From a checkpoint of a small image classifier: 10.5M parameters, width 320.
Rows from block 2, named by matrix and row number. Each number is 128 + 24 x the weight over its row's rms, rounded and kept within 0 to 255. All counts start at 0. Numbers have three digits each. After the name is the row's rms in percent of the matrix's.
# gate: MLP gate (model.blocks.2.mlp.gate.weight, 1280x320), inputs 214-319
gate.266 102:087126111144144122144101084158106110111134163082103145139137107149161133146103107125103116163152152134122131124142133123100132127130203159117136108126133127134120119149128106137113141085152120126122166175123150115134106130164097119092143119098146126139088133129111130086132127129100174153120083103117113088121147113065
gate.267 095:116163113143140133111125106136076185123113099137138119109151141126136125138156106132119175156212110125087131130146147095152088115123136102124175117126073116167103138139153154143152115092145073153138146134117156102134121142101087154089066111115135109162102140095155130109142137165144161138137136172101120074115125079104
gate.268 108:144112093177138111114149139073102124109095125104160107174157083108105095147121115121140135116179135127063154149098110113171134113152148147141185124114102118114117156135136104133150102129172129100163176104117125110124147140131133147115092070098128127150094176100127138095166167150152125105137133098149120115173151137118
gate.269 090:119166135121093155130153134104103112180087138128132127139142122148135105152112122110078123125156162098106126119161170090175113151109149123149118140113091167137118169152129084165119119126116121130117158099102118100118087108090102165086154115149140119154168121098116124122179144162121158125136110145122113121103126095185
gate.270 105:130141134129129126140120133097127145149136111115077109117137160175089121116113171130123164116118163107134109093126105092149126112081128151125149168110134100133095103120119117061141127157126162123124122116125118155101101108104105096144144145122072162107113155114167109116135148102131079092164116146155104178173118126155
gate.271 115:094128092162108133130114115117137121090104161116144142161207119109109092156130079105118131129119171149104129145098133123137122103120128124130138140138103199117123210113127082143133118071165103091149130168106100119113110125105112149080103123122131121117115106134095148080138130180134126104118098127154132116154124113140
gate.272 107:117119111127117086066153110166128081134137124157127127138085102086126150136152178114141129146121111157088153149148128157118150126146107139137145157136116080115109149125136138152119135091120116142120071153116115177175148113143116126114159138168148126128141120157113130135097115093097166137123139137133156155083170102117
gate.273 103:128141100144140140160118125080105123172139145172142102100150153141131105113099109104143140121106159158061126156071144114080115148121115125092149114125153139147157144098110131107143150132148143106163108155125159130116157157116127156147061137154142169182136156100104157063149140150148122099128115132168140079146139111120
gate.274 116:130101143166129146110140137103105120089111108126119116155131112145074121154124086127155170119137132115107136094128132122137123096135146147163185113133119152165128153153143112128150120104161124130142124150136139126139132100148093142063097117078140126146076130118126167111171168189133111142143113131151131068131078132115
gate.275 097:115134133145111111154103130122114155159118092147149133126165144151139098153110104088120153152187167120126124149170148074144127150112156119144147140134141137139142189120153140108146058146141142096105105111101155133103096144138128161095140161120170124161123133112132105101166160124098147157115088132162104124144129171101
gate.276 115:144138144108156164126133101120114153135124094122124134143141088151107115159090071117161160110197155110080165121120134097142103134101127130121171123124084133139109141136106116133095128088141121135151158137143134120097126153131139143095125128124157108141136131086118102105154139155127125133142108096114066142156110097114
gate.277 106:130131120157108152134142136101120136108122124115116108142165148137137120085089082120089143116190137116112102150098156130136123100143148115144145128126104145130139175118144148143135132087137101126144150137115134128131152154098106130044119129145158125170089141133126153117162155124099139144132095143164124097115148100114
gate.278 097:149119111140117125155098123133093131153070149101126180153162096126112096152131100155166140150188146127092129121141151105156115128125134125134160137132100149128110135156122121127077134111145149111144137107123112126124121118123129138116132106136148134145156158116094088096136112195184139153117108113133126117124140106136
gate.279 096:186132167112167133145080159077092167111106106116122127174127107160082081126134087129127127133153155130117116093086097098132136127108165115152129115129140154128092150103170124120109111134133113138131120125137098140081130119105151133116123126168159152083126151087135120103140119142142110140143093107114076121164076122171
gate.280 087:127148111118149100113104155131129099133154168090130138128117138116136127160110115107110101170139092167094153127108124101091179142116105104080126144114132132130142128136150133127070163106074179126109142171151093128169184105127150114128180152159141108104129113133138157133097138113109148183113090126134127157138110125145
gate.281 093:133171146122127156144150180121122145075124101107143133103142141115115091112131107123100115116132163108103133083110158134150109132123168121148181151151105102145120122129134098140204109120134142110172126115129083084109104140103134070112103133137125129161111142084127147146144132128138098082151076136134108112141083106117
gate.282 095:110147130145178113123134114172146103079127140124131085144103138103119137133107123136071148124117109111139123143080107133115137147146117113102110068139100112100140152158161094117095141146128101121127118126157138117143164133194149156146138161173158102125091137165174137165099117130135143183090150107158136112126137125134
gate.283 102:129118119144127133147133117096092172101094160125169109164127088121118120141131096086154153175154148130089171094129133125184112124122123096142194158117123127162148131136126093111126074135130171132138186105098081095134118115144105101108098088108139132144110116143111163117136156133150132119146103145120118113154127102129
gate.284 092:105123118150128090125177099169118072143145166114092115144098152125091164092175126152153131117092116145174124134128139164118119113103142146146126180118137128173150116149124148109131168134183141108103107112145105138146109134098096129141130093121140126111121131129131133132109136120125107131119115166155142097145165158116
gate.285 103:149145109143146102120153163135142132112115157106131149124143090131179095158097095144153142126170139174098149089129098127138147143102154114099138125093105112132117122090097119112174124097096102134145145131115156142122132146127125103114085130144131159127093144082114128040136110112108136111107123111105134087181114107115
gate.286 097:146112163150091136135158089163113159100118125093096116112130076126125089138130118073127125094174159092090162117156141095118087095125176112117180119149114176158135126109134098103150133116145118139164142137136153124092113119137128149091082130117141090175119139088110133106137163162107125122135119114153126082128097110112
gate.287 096:129109100140105103165082160129134131126142096152121152129152128109103150134131170121104095106122081144122068147129126097107151127120148118126107099142135129161142108143100106153136124157119113124162101132137148156106106160091111120152139155096112122147142115175161115158112114155107098121155153067124109122105134133141
gate.288 098:072130152112156123121137135099137116079092134100124150112117117113110102156130122101155139093140181136114152109126136123168095118121132139132155110155079112104116141104114116125138103125140141110142086088133085106107104108125113116136109126153079123156079176108107160111183135115138130098147125142159145115124132092110
gate.289 095:127138162113098100116131135140156114155123136144120127109136121111150164127127145163145131120132109176135139132116131121102154109163107085108057132108142109126131092127146116130123190153137113146134128137128094118097143130127110085144147140111107136101137107129125091141080109097083137125136148140118142142097162100067
gate.290 103:141153150136132178121141111121112122136160145102134133170120107161119110136121122132145109150149135116091166120081092153137133106078123164119175091116097133174126153153068121124152153118164133139126109112164124084134111118092081156124085118137144101137108128098100140104119170115161144094151087111115075087121135143092
gate.291 121:141123124145148160134104116118105131132099135088157144165162099144145092130119094136145106159178154138081143135145122111127080110125158126140154145156090149130121146133138116152132132078140093135120173142094137112133122120116089140105125122150177127117097131088124127092162146133132169143105107097135111125134166069109
gate.292 091:120163109136174129106133103139104170121111117142131095134202146155109076123108068137119135117165131088082155160148130113124125130099136104136149099123132137157159147150150174079102115120130151097103123151131159145091104118107102167109101130137143149162113136104123140075179143132126137094144111115179062099111101114134
gate.293 095:075121123088110161115132118122144138149141168146141138134109120158138127104134149110106107164133125071135113095157104133105093148111135106124110173205136127110091120100173127097162091155096133132146085139109137119150144108155144109117127100118099144157157123122103123161153139109097113127116094149156113126130084104118
gate.294 093:123102106135118115143122090101131117121079115098108117144151129144117088162164143111098134159158133139106127121172140118126111149101159122133118084141104178098140134119125098133140074137130145135103119125086124116127105172133102139121114123120124121162150150090134116094185183121146121133121113123090105080128141115150
gate.295 089:150181167128132137150128105127085117153128111071153144105166092145144147141113103122160148152119147126097159163112138129122105093100108158111150090124113118176127186109142102164151134104131125086120164113126148117088130132133124152108109123118112122131141137120102127075117160145131145146143144166110112106131126108172
gate.296 102:134093139129138110134144092113095148141092094100140115153153114156131093141095079104126109157164167114105140123120148104139118139155123100118141128124107129106123145120160127118137121134139151117100138113162122069089122113122108118110132110098084133154092118094150143063166133136149113118138053158144118116159108106133
gate.297 099:139104124116138136109122116142093131107122109129122107132169140118142103150100122137124113143201116117107135105142101075137136137137151086098155120163095163176154161121134119114097139075161151146120171113083154125125115103079115136109127095104106165135117129092148159109138153138147132124134114113102050096148104087126
gate.298 089:139150118133135125169114107138129112127126099120124122163194128120134133109136145129152141130182138123087156145116112082131143130147121097147115121151154133131168154125146137075134098117153137140126141128118149145088110145144113117087131114138133090110129103104119098106164137152184126133142117162132124120114111136156
gate.299 110:089118149117139145138139114133084128140115097124129127139144093142130095135113129148151123128152151138126099127114117107217093148105141128156192132087106118148143151131089126129114152119157126103120133095157109101126119091101080132149130120133139111083131151157083129073131173139131143081170144102129133065153096097129
gate.300 114:188135129136165142102100116102058131143091116119148113128170103136110117163109082125139135141162180132071137124128165127126084140102151122120212085128111148137111173112115084125164125112139137143113129121086113107111104102125097123112098084138113110133110140095096124071132144130120112136135090096127144108119123097127
gate.301 102:142135119142155124137145106106068124169076152120127132160143087120149116178125114099139147129177107135108091120118134113126131154165148137178176131110084178118141164131128118150148088122112112095144150110086152088151115119133109143127113158129134130119132104113096156134162148144121130120146096143133080074157121088150
gate.302 104:124134107168143162153144119119106156127131115158145096151181112140122122125116098108098148136156108152126111117100111108099148100108166085123150105142105155155142144126129153142132139136164132126098117112152148123150135115101123148103154132152166109113179150089144109086148148140151128124114105097144099120108091153088
gate.303 095:157097100163136145100100154079108140123112092141135152154112088123140067156106118109157122110166134116115135143121138104110114139126167133105151141130125140157132143107134143137121128096115119134153129097093153098134106139144089162088107132131118133173094136122167177088138150163100117118121101153142154067118106106113
gate.304 092:107168082140144144104136108119090138153127152111117133144093100162131128136175117162137142114181127124112120168107078122145126121118156128138142137152112094164124148103148077132135126085134092133115142139113145113150101144099119127058100117123117109128138124136128153134120099111123159154131150124128120107133147131140
gate.305 107:176123132121136142140137128098122137141126064125151119108153146168095107152115079117111156110149159119078121122104126110112119133111120120108137113140069129129125167154124144161138090127168156137105143107097120136136109136123136168085126105151153109150102126113112131139120128150172143144160135127144110094157116098126
gate.306 089:151113154129113158110133089134103137132148133097172155130153154118138144094108112096152129138172143145116145138125082100157121156135139099186183129140119155153100143123129139129129094114128105127150144158117129112107099126111111153075121106133151129098137124078081135110141136171097151095114121148108105114107118109114
gate.307 092:101129154165157164136143084141127164130094162128138136110181098131112062154104077128133182144187139109127157134120119119130121131111140094140169146138126114168135134141137088140144107124132142149102147079101132110119079113118116156084109194145134119133119105117112136093181095161097127120110106160115126105133122113114
gate.308 100:105161117126096127096111113160151116097126113133166154156085161113155132203119142132109136153120094143140134126130135108082163126131132070134107118106151115124083163143158105124112144138112063202136116173112111134139158141166123080126138178165153160105116118147117116169125097087083161122138144081101114141116131116117
gate.309 101:165115107121135097165108137119122100117182112143132141082121154099089157110108148100095111095118148138150080122070136109099165171114114125118132091112151091109128138157171107122115128143085141149122145146138161169137168129116135109123132155157142160127081113085144137130118105150159070153148160094113102120154130134100
gate.310 125:134123106134151092115093154119125134117158141145116142124113166104135174133136144128125114141124140118160120126112106129094185110154098141138114133093143089080147109141131172151123150123093126135096086162100129140155149148133157148131129173161132156091168111137187117158110064091104131174109148112112111140107141175127
gate.311 096:112127075145130151164124123122126136125117132109163133084155134135115115122094072112122123153135130149103126158105147130157140156122143110140192099158120118105144099072146144115135140139125118156131147095100162147115082125117110139094084108146094146162135107082064109155145132162149141105113159143144120103142127119079
gate.312 105:167136109126149169117138120088094158143091127115138111137172076147117120124152093123117114132164173143116170096124134088153084110110144088162168132159092170164130145140155137122128092127125131127156102094098090117124137124122105159117119111114163118152127139101117136114138152167168146134155109165127142107143140153169
gate.313 100:140099154138117145126162126144084148123135140078104140138149087128151118158146070132154130107178143094098156163139117159190063101160128138125143144096097120136132140127115139129154106085122137121135186161155121108084139098128120170129103127130095102123101133105098158063160155156134142122126117156116129105112115096153
gate.314 109:165100111113187125124115113145120117127096130137157105140182131099132097120138078106100142170147144125092154138100105135156121106121150131148105134121091125164125167124122091135175101066137098109126118146120111131129118149103105118129090089136120110092152158092070169088136134145111144134172111148136133114152135063146
gate.315 106:113145128151153099127119127131116134169078082129095147148125143130100133159205103145130132124122110134174115156173109144115101158172092095150122144151118154127156111144152153106119147136122115113122125129105120112133142124113172157144119114113097118134161149130166110134116114082104150088141100202125108152097149145152
gate.316 100:165122110110124138147147136123102149120087112116136118120150095149083100116090092089108157141163141125130094111101083069153103122102120066131148145123118164175117173149119108119142077138143142136130159124096154115113092116083104152099071141140108110128117115126112167039163154192131127113156151130161134093139123147128
gate.317 097:120171170163139127111150166099082162146106105156168125139159090150072064155097097121139143142153128128096130115118158100105144133129118103123148146168131164120124143129152111145119106093159146098157154113119136148135110139111134144097101134119138118116067110076108167105150145167155141135199132120120075112131102127121
gate.318 109:164129135114155140134150120096096117118111106099080150136152092108122091138120096116137122140156137122075139160154133143136137129099160117135206123156108112182081179127133088101149105107119111123155126105123103105094133137139085160130131123148117126127108150145110165056128165187151115115137119134141112095124137139120
gate.319 113:126094101138125156151143087117094158120068109102145117155130083120119114149125084109122180159180121114047126081134155094121139133128170084158163096126119155173106142141157110125146092132114092126144172099153142088091105111157086119093114100109128114145094145101111165112177148156148127132141082113149115116126146128114
gate.320 100:144105139123114118099147087156168149134105139127084106143140123137105113119143125143094111147141096179113133107105154109119113153109153120120096122147148102138109107146105141123104152133145130135104139114197082182126123124137128132125104119080136170113112121157136119100142132100137114114125126131119113147156143120143
gate.321 103:174160134164145120120116102099108116123075129096104121112158132107101104149121094129159101092153138117122133128071154101131099122142121096120180162131115162142112150158135129144146057119117096142154153133108116125129163097115083132109090113116136141167121108123130136113148096149128129103152114140140085065158133073103
gate.322 094:117137128138170138142138150066105101103144124079146135127197117122137101158101116126076184102139132108095124112121140132159107088091155098151140094155116122119111156134068135170138122120144131124104141085119165114145130082171142161090117153101107137128155107137137145093142145151150113142152113118113122084140123161124
gate.323 099:183131151136166151119112142090129143129130097109068129118134085117160128149118130107143141128163145084098171134084149096126123101125113170124133167140084121095124122108129082106119109143153160118145145158154118109086124163105068153097146162138124144128146140100135180121134135139116147092138118137137114095105115091165
gate.324 097:138124136126126134155162096127085129146102105083097093162126108142085077177119121124131152081141150104111135113061132141144110108102155107111154104118081133181138152107114136152102105133155132093131128121107147106131114119094127156109099135104122114191115140151129133132150183128148178100127136126120091122117124132157
gate.325 100:153123122146148106114127154131143083139132134087140158139105111148105150128133148136151105137126165153121163163105129159126153131103131148136154132143131098137124115097092159089136102138120130052132153157144145157115166112138116112129145097123176127152169176117147132071098133140139124096156131122108100142128132146170
gate.326 115:127119133133161147133120099092112116123109112118125120131155083145125123114109111119173108154176163144106132162124121121143142127110149107138194129147116163125118150124120111114148098104158123093138128091092125105124148117125088123091066076138180138117138118106076167105149132128157110127080134100111093091157123102129
gate.327 113:136140146109143143114115139110120143147102135104158145136176127128119100166119108139131127155165133109084134144106133092127125111125154125123187119138059180128101150131117107127137122090147133139132139105107120159119153121142115140112101099128127140116097139110105141089109134126143122138144120147158100101140133092134
gate.328 103:128151103162090123128089132131130111088142144065128143131130148115168149137122141112134109083146136171123138135137153108149140125127103170103108137107140124118127114084146123130144142109128133157142107112109108154149113159172075131142096102127167128132119134150097150133094126131149128154138146088103150107111150133085
gate.329 109:113120125119152161093126129115078135112099086124145104136143124100098102162103085119141127108176123111124149121138094116154122130093173107156172117109106147143120157134137088126150106085138143090135151156116124137103142141074109141111110126142112103115140130115115164109146125177139169122131100159122095085125137107123
gate.330 116:139139100128176152124145143125126148125120134127154111125128085135107087144072057093135106149170129111061142110113140099159122111090143119162216127114097150147115139097164118142162117120131130100150147130114117121122110106104108117099073087118162166127132132102104140065140146117152153101139104103142127147155157099133
gate.331 097:163124138132149171144110088107058142120103083113154111092141097139118094158122095114134119146226156092120143116154104111155171134145103121130121152136084134146114140114124090138138105102134125115099116158151151098137103141143122190091106133130127112142136138125119129111179142122144122155151109107110103119115103109133
gate.332 088:136146106135130141102133122147110131122101105114115106111157141162135103170163097113139119147169130157131141157127128158126114158120189094152155085156098128182109117121126117114151130133157172130099154110141118130117103117161113117098116077083108187117112172099131171150118169175116146122136126122110126153154126117067
gate.333 093:149126136103143111127121106110090100161096114133190101172160155148150139116135107139165121148196139135141126123195133112097101161078077097155135094137136087122129109128140148143157095099139136144092148137114163145128097105112114161119143136133126159153087137122091119085128126127117135128132100137132105142152155103087
gate.334 100:115169155125178142125110169092088129147178104145112116120085107133160115133139162174121111153116150107141106119079124088123157115144081163136123126184162101125148106130149158116137151144124139123154112157150140132137168161115159122145153132165164119106154152136157158110122139103143128122108125117111144130103145129122
gate.335 103:095099139157101202127111088138091144140078139101131145168190118122122142152118080115118144201151149136131124121197148104103122157153108121175140128152105166169127128181097115131143133115126104125123186128117115127133096149114166107096120097107114130141108103124128129117170149121123144125110139142092079108134137131118
gate.336 083:113133168105125097148140121118132085127116130159100090118119143147136169124092159129123135152140117117142114079144162152108152184142137169113145157126110118148110133144071119139114110145136176113150114110123121183112185166152125130144161133106159119086123138129157107153079141127137125104112136159102139127112147125105
gate.337 096:096128095118109116152143140118110126151168160123136132137119094115114112088120138122132140104142123141092111123118160143128127154098148151164137107155168154123114117124156155103152143128148127139151145109134120156131054143178105126149114157112139135151094095120150161150151122181193125079151173111133119109129134097133
gate.338 093:106111111103120134146121144112152152125103133118128166163162148136110102117143125109145129152119136120127114121142138115147146128114112129151194111141119154160120092130110105114123105147100142135146149110158087121128123110095132125113137089078117127177135109090104102090139127107118097132103143129117091092106106095117
gate.339 083:133132106099118091129115092153102120148139126138165085094131157154105124157150143152142144145170106110138149129121094165156148120149112150117095128144080155129141102111090154131118126104109116070110143106136133154176135137111118099122139159130095124144132108087142125172103112111131130119145161128056123153112091125124
gate.340 099:126142140117143140128125129151133175112158115135153143146194129123095110150091095124102136107169151151124113120142113146120091115134133117127133121135090150137108152123117137148152103065157141111131181123130156147148120150126103132102081105114106140115138116112110148096135134145160112150136129122135107090101119117128
gate.341 105:118124114157134146107141120123098137169115139133093127125182090137147100115133080120176157170150170112096127148124119108106094129102136110113185103124099165106164132126158131111165131075158118144153159135120151102098115148071119141132081110120152113099123134116097156103126151106118156102117094139103096085121154109092
gate.342 111:128149133124117121160137100101065160121087106097133154149161083115153111157094086130127107121156158123075143146143154137181135145108139099123167132121097122125113138095116114155154081132141136133097157098102112108088138167095120113078102108104135141122120122111099162052184136166140137107148115126132095098119131131110
gate.343 094:131101113105117161137113105099077181100098122116148190128167106149083109111115121140113157120181137134104103104126183123129101126082157120122108118166111119118093100121169099116148113107132130094140102114085102153147107124136147148071155113139109111162123125111116123104118127150081123115117102084135112107114135099129
gate.344 084:166144107125126132130133148150144118160112139112127172126180130112126159114121167124162174133093143131097102095108148104120116112149087086110129138117134110122135141102093152148145121144139109113086193112140129096119108106127079106115117118172137097142155115118129102108117121155106137095124094115137095101122173154125
gate.345 102:113170116137142079119088099108153080121144127127123141117136139128158151124118156139137120170113101138148109107080117109143185127167116115132083121105171098123150162128095124133091141136095124113132127151145142137142174152107191136162135175177115165095119144160131116114120131131128133132125138103130110154120137158099
gate.346 101:071144141127072141161143128138141156156100144139108107133115147101107127075188132132138128176126120130138114156155125148121134163165138107164145111136127145136143109153137128134093136139140163106147156139127157118100117138104123150163161162117115113096141124185115082140136133115169124086130162115125147161107140125146
gate.347 098:143128102165145148150146112092142110128137168136120148152182113146128086131111087136136123121156179143085140116132102105146107126116113123135158094117119126113097164122141088131162114092178123107129139112154116118152117124115092136118100109140172145122128169075089107105152133124164127102120090127138142113129111089124
gate.348 121:119120173134132098160090131145147125133143153143099118098112168117136144149147132158104149128072099087146121140145118127106118127157111126099093164100159095094153144152117137123092150167096108109108116130153119131136141117159159103171159114156094132109129144162140098157076099129130138155140174142123149155122126145161
gate.349 095:110078144118140178079154085125136112148114183147148133106124119151113141137141091086124097126159155098104125133148142125107088133162113120141154157143064123166150115130129150186139130142084066120155134144108096096137119140140109104127114071116138082143144132104143117108126196136134173134105100163177113144125157156127
gate.350 109:144136117133126120133118112122094134121126098129150094128207085132107102166112098074148138088156139074100122105134118139113087131133142111118173113142102139131158130145111127146172090108180125120153172119101141120099125120097124154103092122137118127159111139102092152104144142175112145096104113151123080106115134097137
gate.351 092:110142121133131170118170105153127116135067167125153119099178109161137135170107119121120161147174113119126169190117124128144125135134126135122129129135113143114105114154115151135147142090151091154150189148131128105124132108157079105108120152120116158130112101128071133123154133125121123121109102105144153124119138118112
gate.352 093:124173119163114125155166120127102114128102118114116123139166149121127094149113108143149119124163140172095151157176123098159099130106152114133166106148080131155162141126102145126123110130133159101142138126107129151134087067097102158072100130138093107106145131141119089080145145125139140129135050127156120110157087081105
gate.353 096:161145094131146147103131136092100128145117136118126162147106080094107146132067118124157112150136103116103117078115152120121107110146167119151113151120083126125127101128104150144149117137131115102116162110116117144126111057138121139096086120102124140172152114122115170158114158176117145150149131113159123122131097108145
gate.354 099:114121108114163160121148099132075109132151114097142131145167120109111112143125108114118126137141153192093179125116139156176119144118160094128155126127076135145133176124098142169133104123136106156107137122137097100144101122107107139074080073124150118123119120092089156152139142113161127092145119148130108134131140113089
gate.355 103:133118112116149179163135137156085132143117117098129117142137084133139061137149102142126119140171153134086137106114121081167151129125155142110151116166136151127112144116156125129116150080143081133108153169113163115116104128115146171097120128112150113137102094121161187085142109119148114165132095143127113097114112140122
gate.356 109:114121159172113127110153103134119114110087149130117129138158113138116080136144092143130148153156162125092110147153130090180121115144163093133150138159157162136120126117184093126130137103142085138104160127114153134118124123077132143119113091116161096140087120130106127071144136135156169146159116139116086105111141070117
gate.357 101:110124129102152172164124182132141156139133096110169126148115106130076130135092131090160159115087107060159088136124101158117122118133105110091091128122163138127124169149181133138112091168107137163118074129114147140093161142124138127163136135154136122106122117142129113160103141174157157151106146121172168149116106168135
gate.358 087:103109143162127147136162151138138192124137135098138158152143158133152092147127134078140132139187155105107157138119082093149104122142141068162112151178141133142145160108145094137127137119122105129204153124133138143102057091163090170092089112144118165080147115115136096115137130145103106125079139181124117124144113123137
gate.359 093:143117138138160123156123115147066122123139120128096148133125098114125142162107110125076106145166151150104088096107141131161111170140123135094168132081118122162098160127120116115133140128133167108088145131115113104119152158110099119089149140125127134129103113128084122145141142127120096110145131102158116126104159107142
gate.360 098:112159132137177132147124129140108138137123160089102097129105126138129147141125113124137133145194109124082125136114105110134137122096143151156174170105101139191112132114117086155160137084186145075145142122111134113118130131093096159100146152112160162146134156150120143122141131144141125117126101155122098111135108125133
gate.361 110:145116161162119167166104121117074146110120137131108106137155081132101077144127085127107162157172117124092135095130148128127123104110173108128173120105108163154132182138161115146160113096127125125130181126102107118175127121138122150140102142118136120140096109122118134116140161183131142155153059118150127109117103105108
gate.362 107:119141134150133138107148078140112116143104098132114087153179092126108088146161095104133134144170124145105127157085132145142126070132137100120167093126133174141126130152085128118138106103143117094144173145118116111128120129118117147120108114144110089133131131099087142085156163131138169107121137147139107119103141109131
gate.363 108:111130118140159134126121150081091150148089069129135140127145125122084119118100090124139125159164157103090138123096114081128136103081145112123152112166121132174129143103146112123139096132172113124145128141107126093129131130092099165088132146136131132165125154088100142126119139135173138113149134137125103127135125126169
gate.364 090:102123147114127138074133134113094130094048087135111142143121110123136122134150098093122133089116123101133132130133103117076113134171144070186147136126131121168150116131155141143109151115127091137105144157111167128124131131125149095128135139106131118134155133133165115184113177067089129149111156116112120136131148166118
gate.365 097:133139123107135130160114120145133127147125129112133137107178154107105155104129096118101114062107121150118114148115142132121144109105151112147145135138118138147111125157148143142120108167149173102144129103099116162104103132166097119142120128105142142161132103138156075149130158156161125118145154127138145143175127131131
gate.366 111:129113131133143177150180125111061164096097113114126143125145126153110102155114126084104134119158135140099123131145147115152119111133127117121133097137098169156127131120108128129149103109142166165136134129113157108152126137124142115037108141131134087138109153075111169075137144135171104120145108114124105146143093090091
gate.367 095:130145080175161142123164154096091116154124138120138136212143077096107113108127144130141127117161144137106170096147082142165134121123122172156189156172095122125145152117149072129161094117124123116136130150133170123140121132111119156091097103094161131109115133107128183086140121134144133069120084109150109099130121149157
gate.368 099:100130126141123151134105137161093128133099123133144154178084127098143152096146110113120157155170119119154142132149112125131134133206134112153094173140128155160157097143118137127128133113121087168116152122082119153128126129118145153105126110105080135129139082127144138135102145117102140145147145125118124142121148156131
gate.369 108:129131145109095142116125173098130132086161096134169155074108113089125125169085110090116124113117111110127121108125105146131117113126152134169105118097102127102142147090124105140165133161103145126131105102103122140114090108133128094150089124137110124151106092151127146175143148159161139132133179103161159124150131112150
gate.370 085:124123160155151153138135115147180172149159131095111135107115125125149075143128134125099119147069134090092128079136113120148151135131120073136064160128181129155174113120113123117137105082133099144121148153153141143124148129115129158134108106090127114105127123117158114127149135117138172138094161160143154111130120115133
gate.371 094:145129127149154145139162104104108174123099115102122116139144123144096111110145108150130108112180157113072122104136121126141092155140097075140119119156086132134124128125183150088116067102148162131119131120100120141071095110094138145105109147141119148147128150088147113094133100156153129160139123167145098118109129109124
gate.372 084:109109156107130097089142154125144107118143123135117153103137106107167121187145079148093153148115111171112097125112115124105134152108119128099143124121118131102124146116140105107163144196126144153087101148110103106105104130162139126116126149181123161130120144114155175117104090124086105123123077100125090119088107144104
gate.373 109:136138130139133155101106127102120123121113144082120115148148075121133095176112078122096136124163151121093136138145161172170125121121126115113168150165090120146134156125098123180164095140121116120111168109114128110167117146103124132084105099162115126111125162123118165117122158138117130108118085141138157078100132123136
gate.374 100:144106146134128119119161127125112129158109101115120105119164110145107106125124068161100122119146160148095119154107120089126138100102116162127132125138092141131132115135105133107120123143151138062135155119123126060117152120092102160091121115123125144145125136131151138059125152113172135094110121137146173118162192106113
gate.375 101:139145146155112140133119116135095122112076134118111123150177086102139077184121076099114142135196131100055165120094120116149120115145169097115152117113133169124156137139118087137139111091138161138108152109158129125118112128097101139123110135093117135142101127106112153096178151120143143114102119147131129089116151114133
gate.376 113:147124121162144135110109138103101149145097128102146171154125112150128078171109085133150123129182158124076128081147092121111127129117114126131136137143095133125084134113169101095152094108127136134116141103112134132125113113115095137084149096113151131143101116076111138080141107103113123127125079109101095102155106121123
gate.377 106:143124161155148157126133096110088106143106059104139090115140129154121104120128115131118112118197150105108119124137124089161092138129148130119173108137114148168094143096128141147167129087159122098136142143126156117122111132150124153056098145158142125141111129082161159118142147171116106118128097159140083089161087117123
gate.378 104:146161117159146153137168105110140105118102130130141118134153103125097107157141108130093143145159149097109131147169094149173108106147145128138164137135080198173124145116102083139127130118133111098150158156143108112065126144123123135122101112148103130157120113088087121108141126175120130099138094147137109071128120116126
gate.379 095:138117184136114116132154171123148130131152106172126097087080106144095094093127135133152118130082125113169107129140123139089150111136117150116091145137126107105153088109148147111166106129151133153165150106122123111145150133125111191104124086118131130140158128172127113126126126109130123076129155135182179136081130133161
gate.380 094:113120137132161140132128152114153217133117122158150112104166135133073090142102111101137132132155129135114103107107130165132133107119107101102148128120134134124157117098143130130083103108148141111146134084130125115117119148089110143125129177161112132171142114125148136107136133117134154110181129139128156157120126134172
gate.381 102:148143113134149127138148114122109135144105121112128120157135112110137112113158139125132102134168167094112095082144167074128104104116139144122121157124092123128116149106145110117107101085129137105118163098093091148119094122138161123096127103125119130133139126114133132105156140143167148145133086125140127088146138110113
gate.382 104:119146093111130177168123100098106139149074054116139153133136113127138076148095085105124127119185135128059123148173168123092083161100138129134126126171093122138104141132161106138139120092126134142135177095123107116133112126115080136125130134144118120142128123074126091103162164124147122143128080125117145122128157149121
gate.383 110:159130149108198149151113124143115140091105115089110148149132096127126073139155098131134129134176162099067160143122141098138111129163104120094168131178100139139137195154150110137129122103155140096126151103144118107089104113131088126111111109100177141109147129061133132091149129144116143149152093106152167109173117090100
gate.384 091:159131080121110148114138155132117106126138157143124083123110106126114097135088093132163131120126153122117141098097153130169098148166177173156181100158115155145133121120147142174165113104170114128092185144111140112126104133103099114131107097119177137162173114109104106091161117163139091133144123101143123130133110110116
gate.385 098:149130088134161165102123079149076145098074118100148121106179115143146110126143141123097132140191127141113156128124135095135105111130158108151145124115130132112083176135125129131135076089136136129123154129082138129115139117128134140064092143115104115138097124130096107121157126135122135150129122112118131116150135101103
gate.386 111:116122121167151140121144127130124137137144136149161110144168133102109091134091093128099117124144144141077116152146135128170138179095147102129184138145121168149130164159140130109143096122162142115176189123117124138124081072118093152089097091137147100149132146115132121102183131146155132123120125147094100099126132117148
gate.387 109:136124120169147145159137149105071122148109173098130118173165094128105156211107094128138129133197165133061093106115119113159114111129128132135149142112102154153129141153125150153129080055131108127186140130124112146124152117107091119099119083119131081169142138084136164096167155144156103136145122119120126102137145109108
gate.388 092:109156156131121115132118136144133122142130153167096116117122160090132149128163109149129134138119103124137106111148118142141106119165137129153106116118155137148126127153117109144109123131101136127096150127173129106134113130113131093150172137165103159104126127157121158113112121140144156149113184118108127144145124181131
gate.389 103:139115109128144133146169149122100107095077125112116138179109074122088103142129101108134163122187138101137140145151098149141099131118110107160161168153095148142087156123123133121115109117114109122143144087121106088102107111141108126114098109113114128164118109096145091102152146126155097130159043126177118108117120131112
gate.390 094:149099138134150084169131161140110138144126128183154115103096134146118152144133161140122141090134074136151077132151134143120139167168101142164076135118104116122177108137154150143148124133120131165139114119101126166131176134114151132116143174126146128123171124105171113185111078136092167135090129154174125144087152131126
gate.391 108:151138130176160150114098105109089090108090116128133142130147116113113087136155105118091123137191149132125155127120123096114110107145129120080135127154102167160131179147121090157106130074126146112119115123105119105145109127132139164077113086124129135120109105114118156120163163129161158101128117135118114087161110070148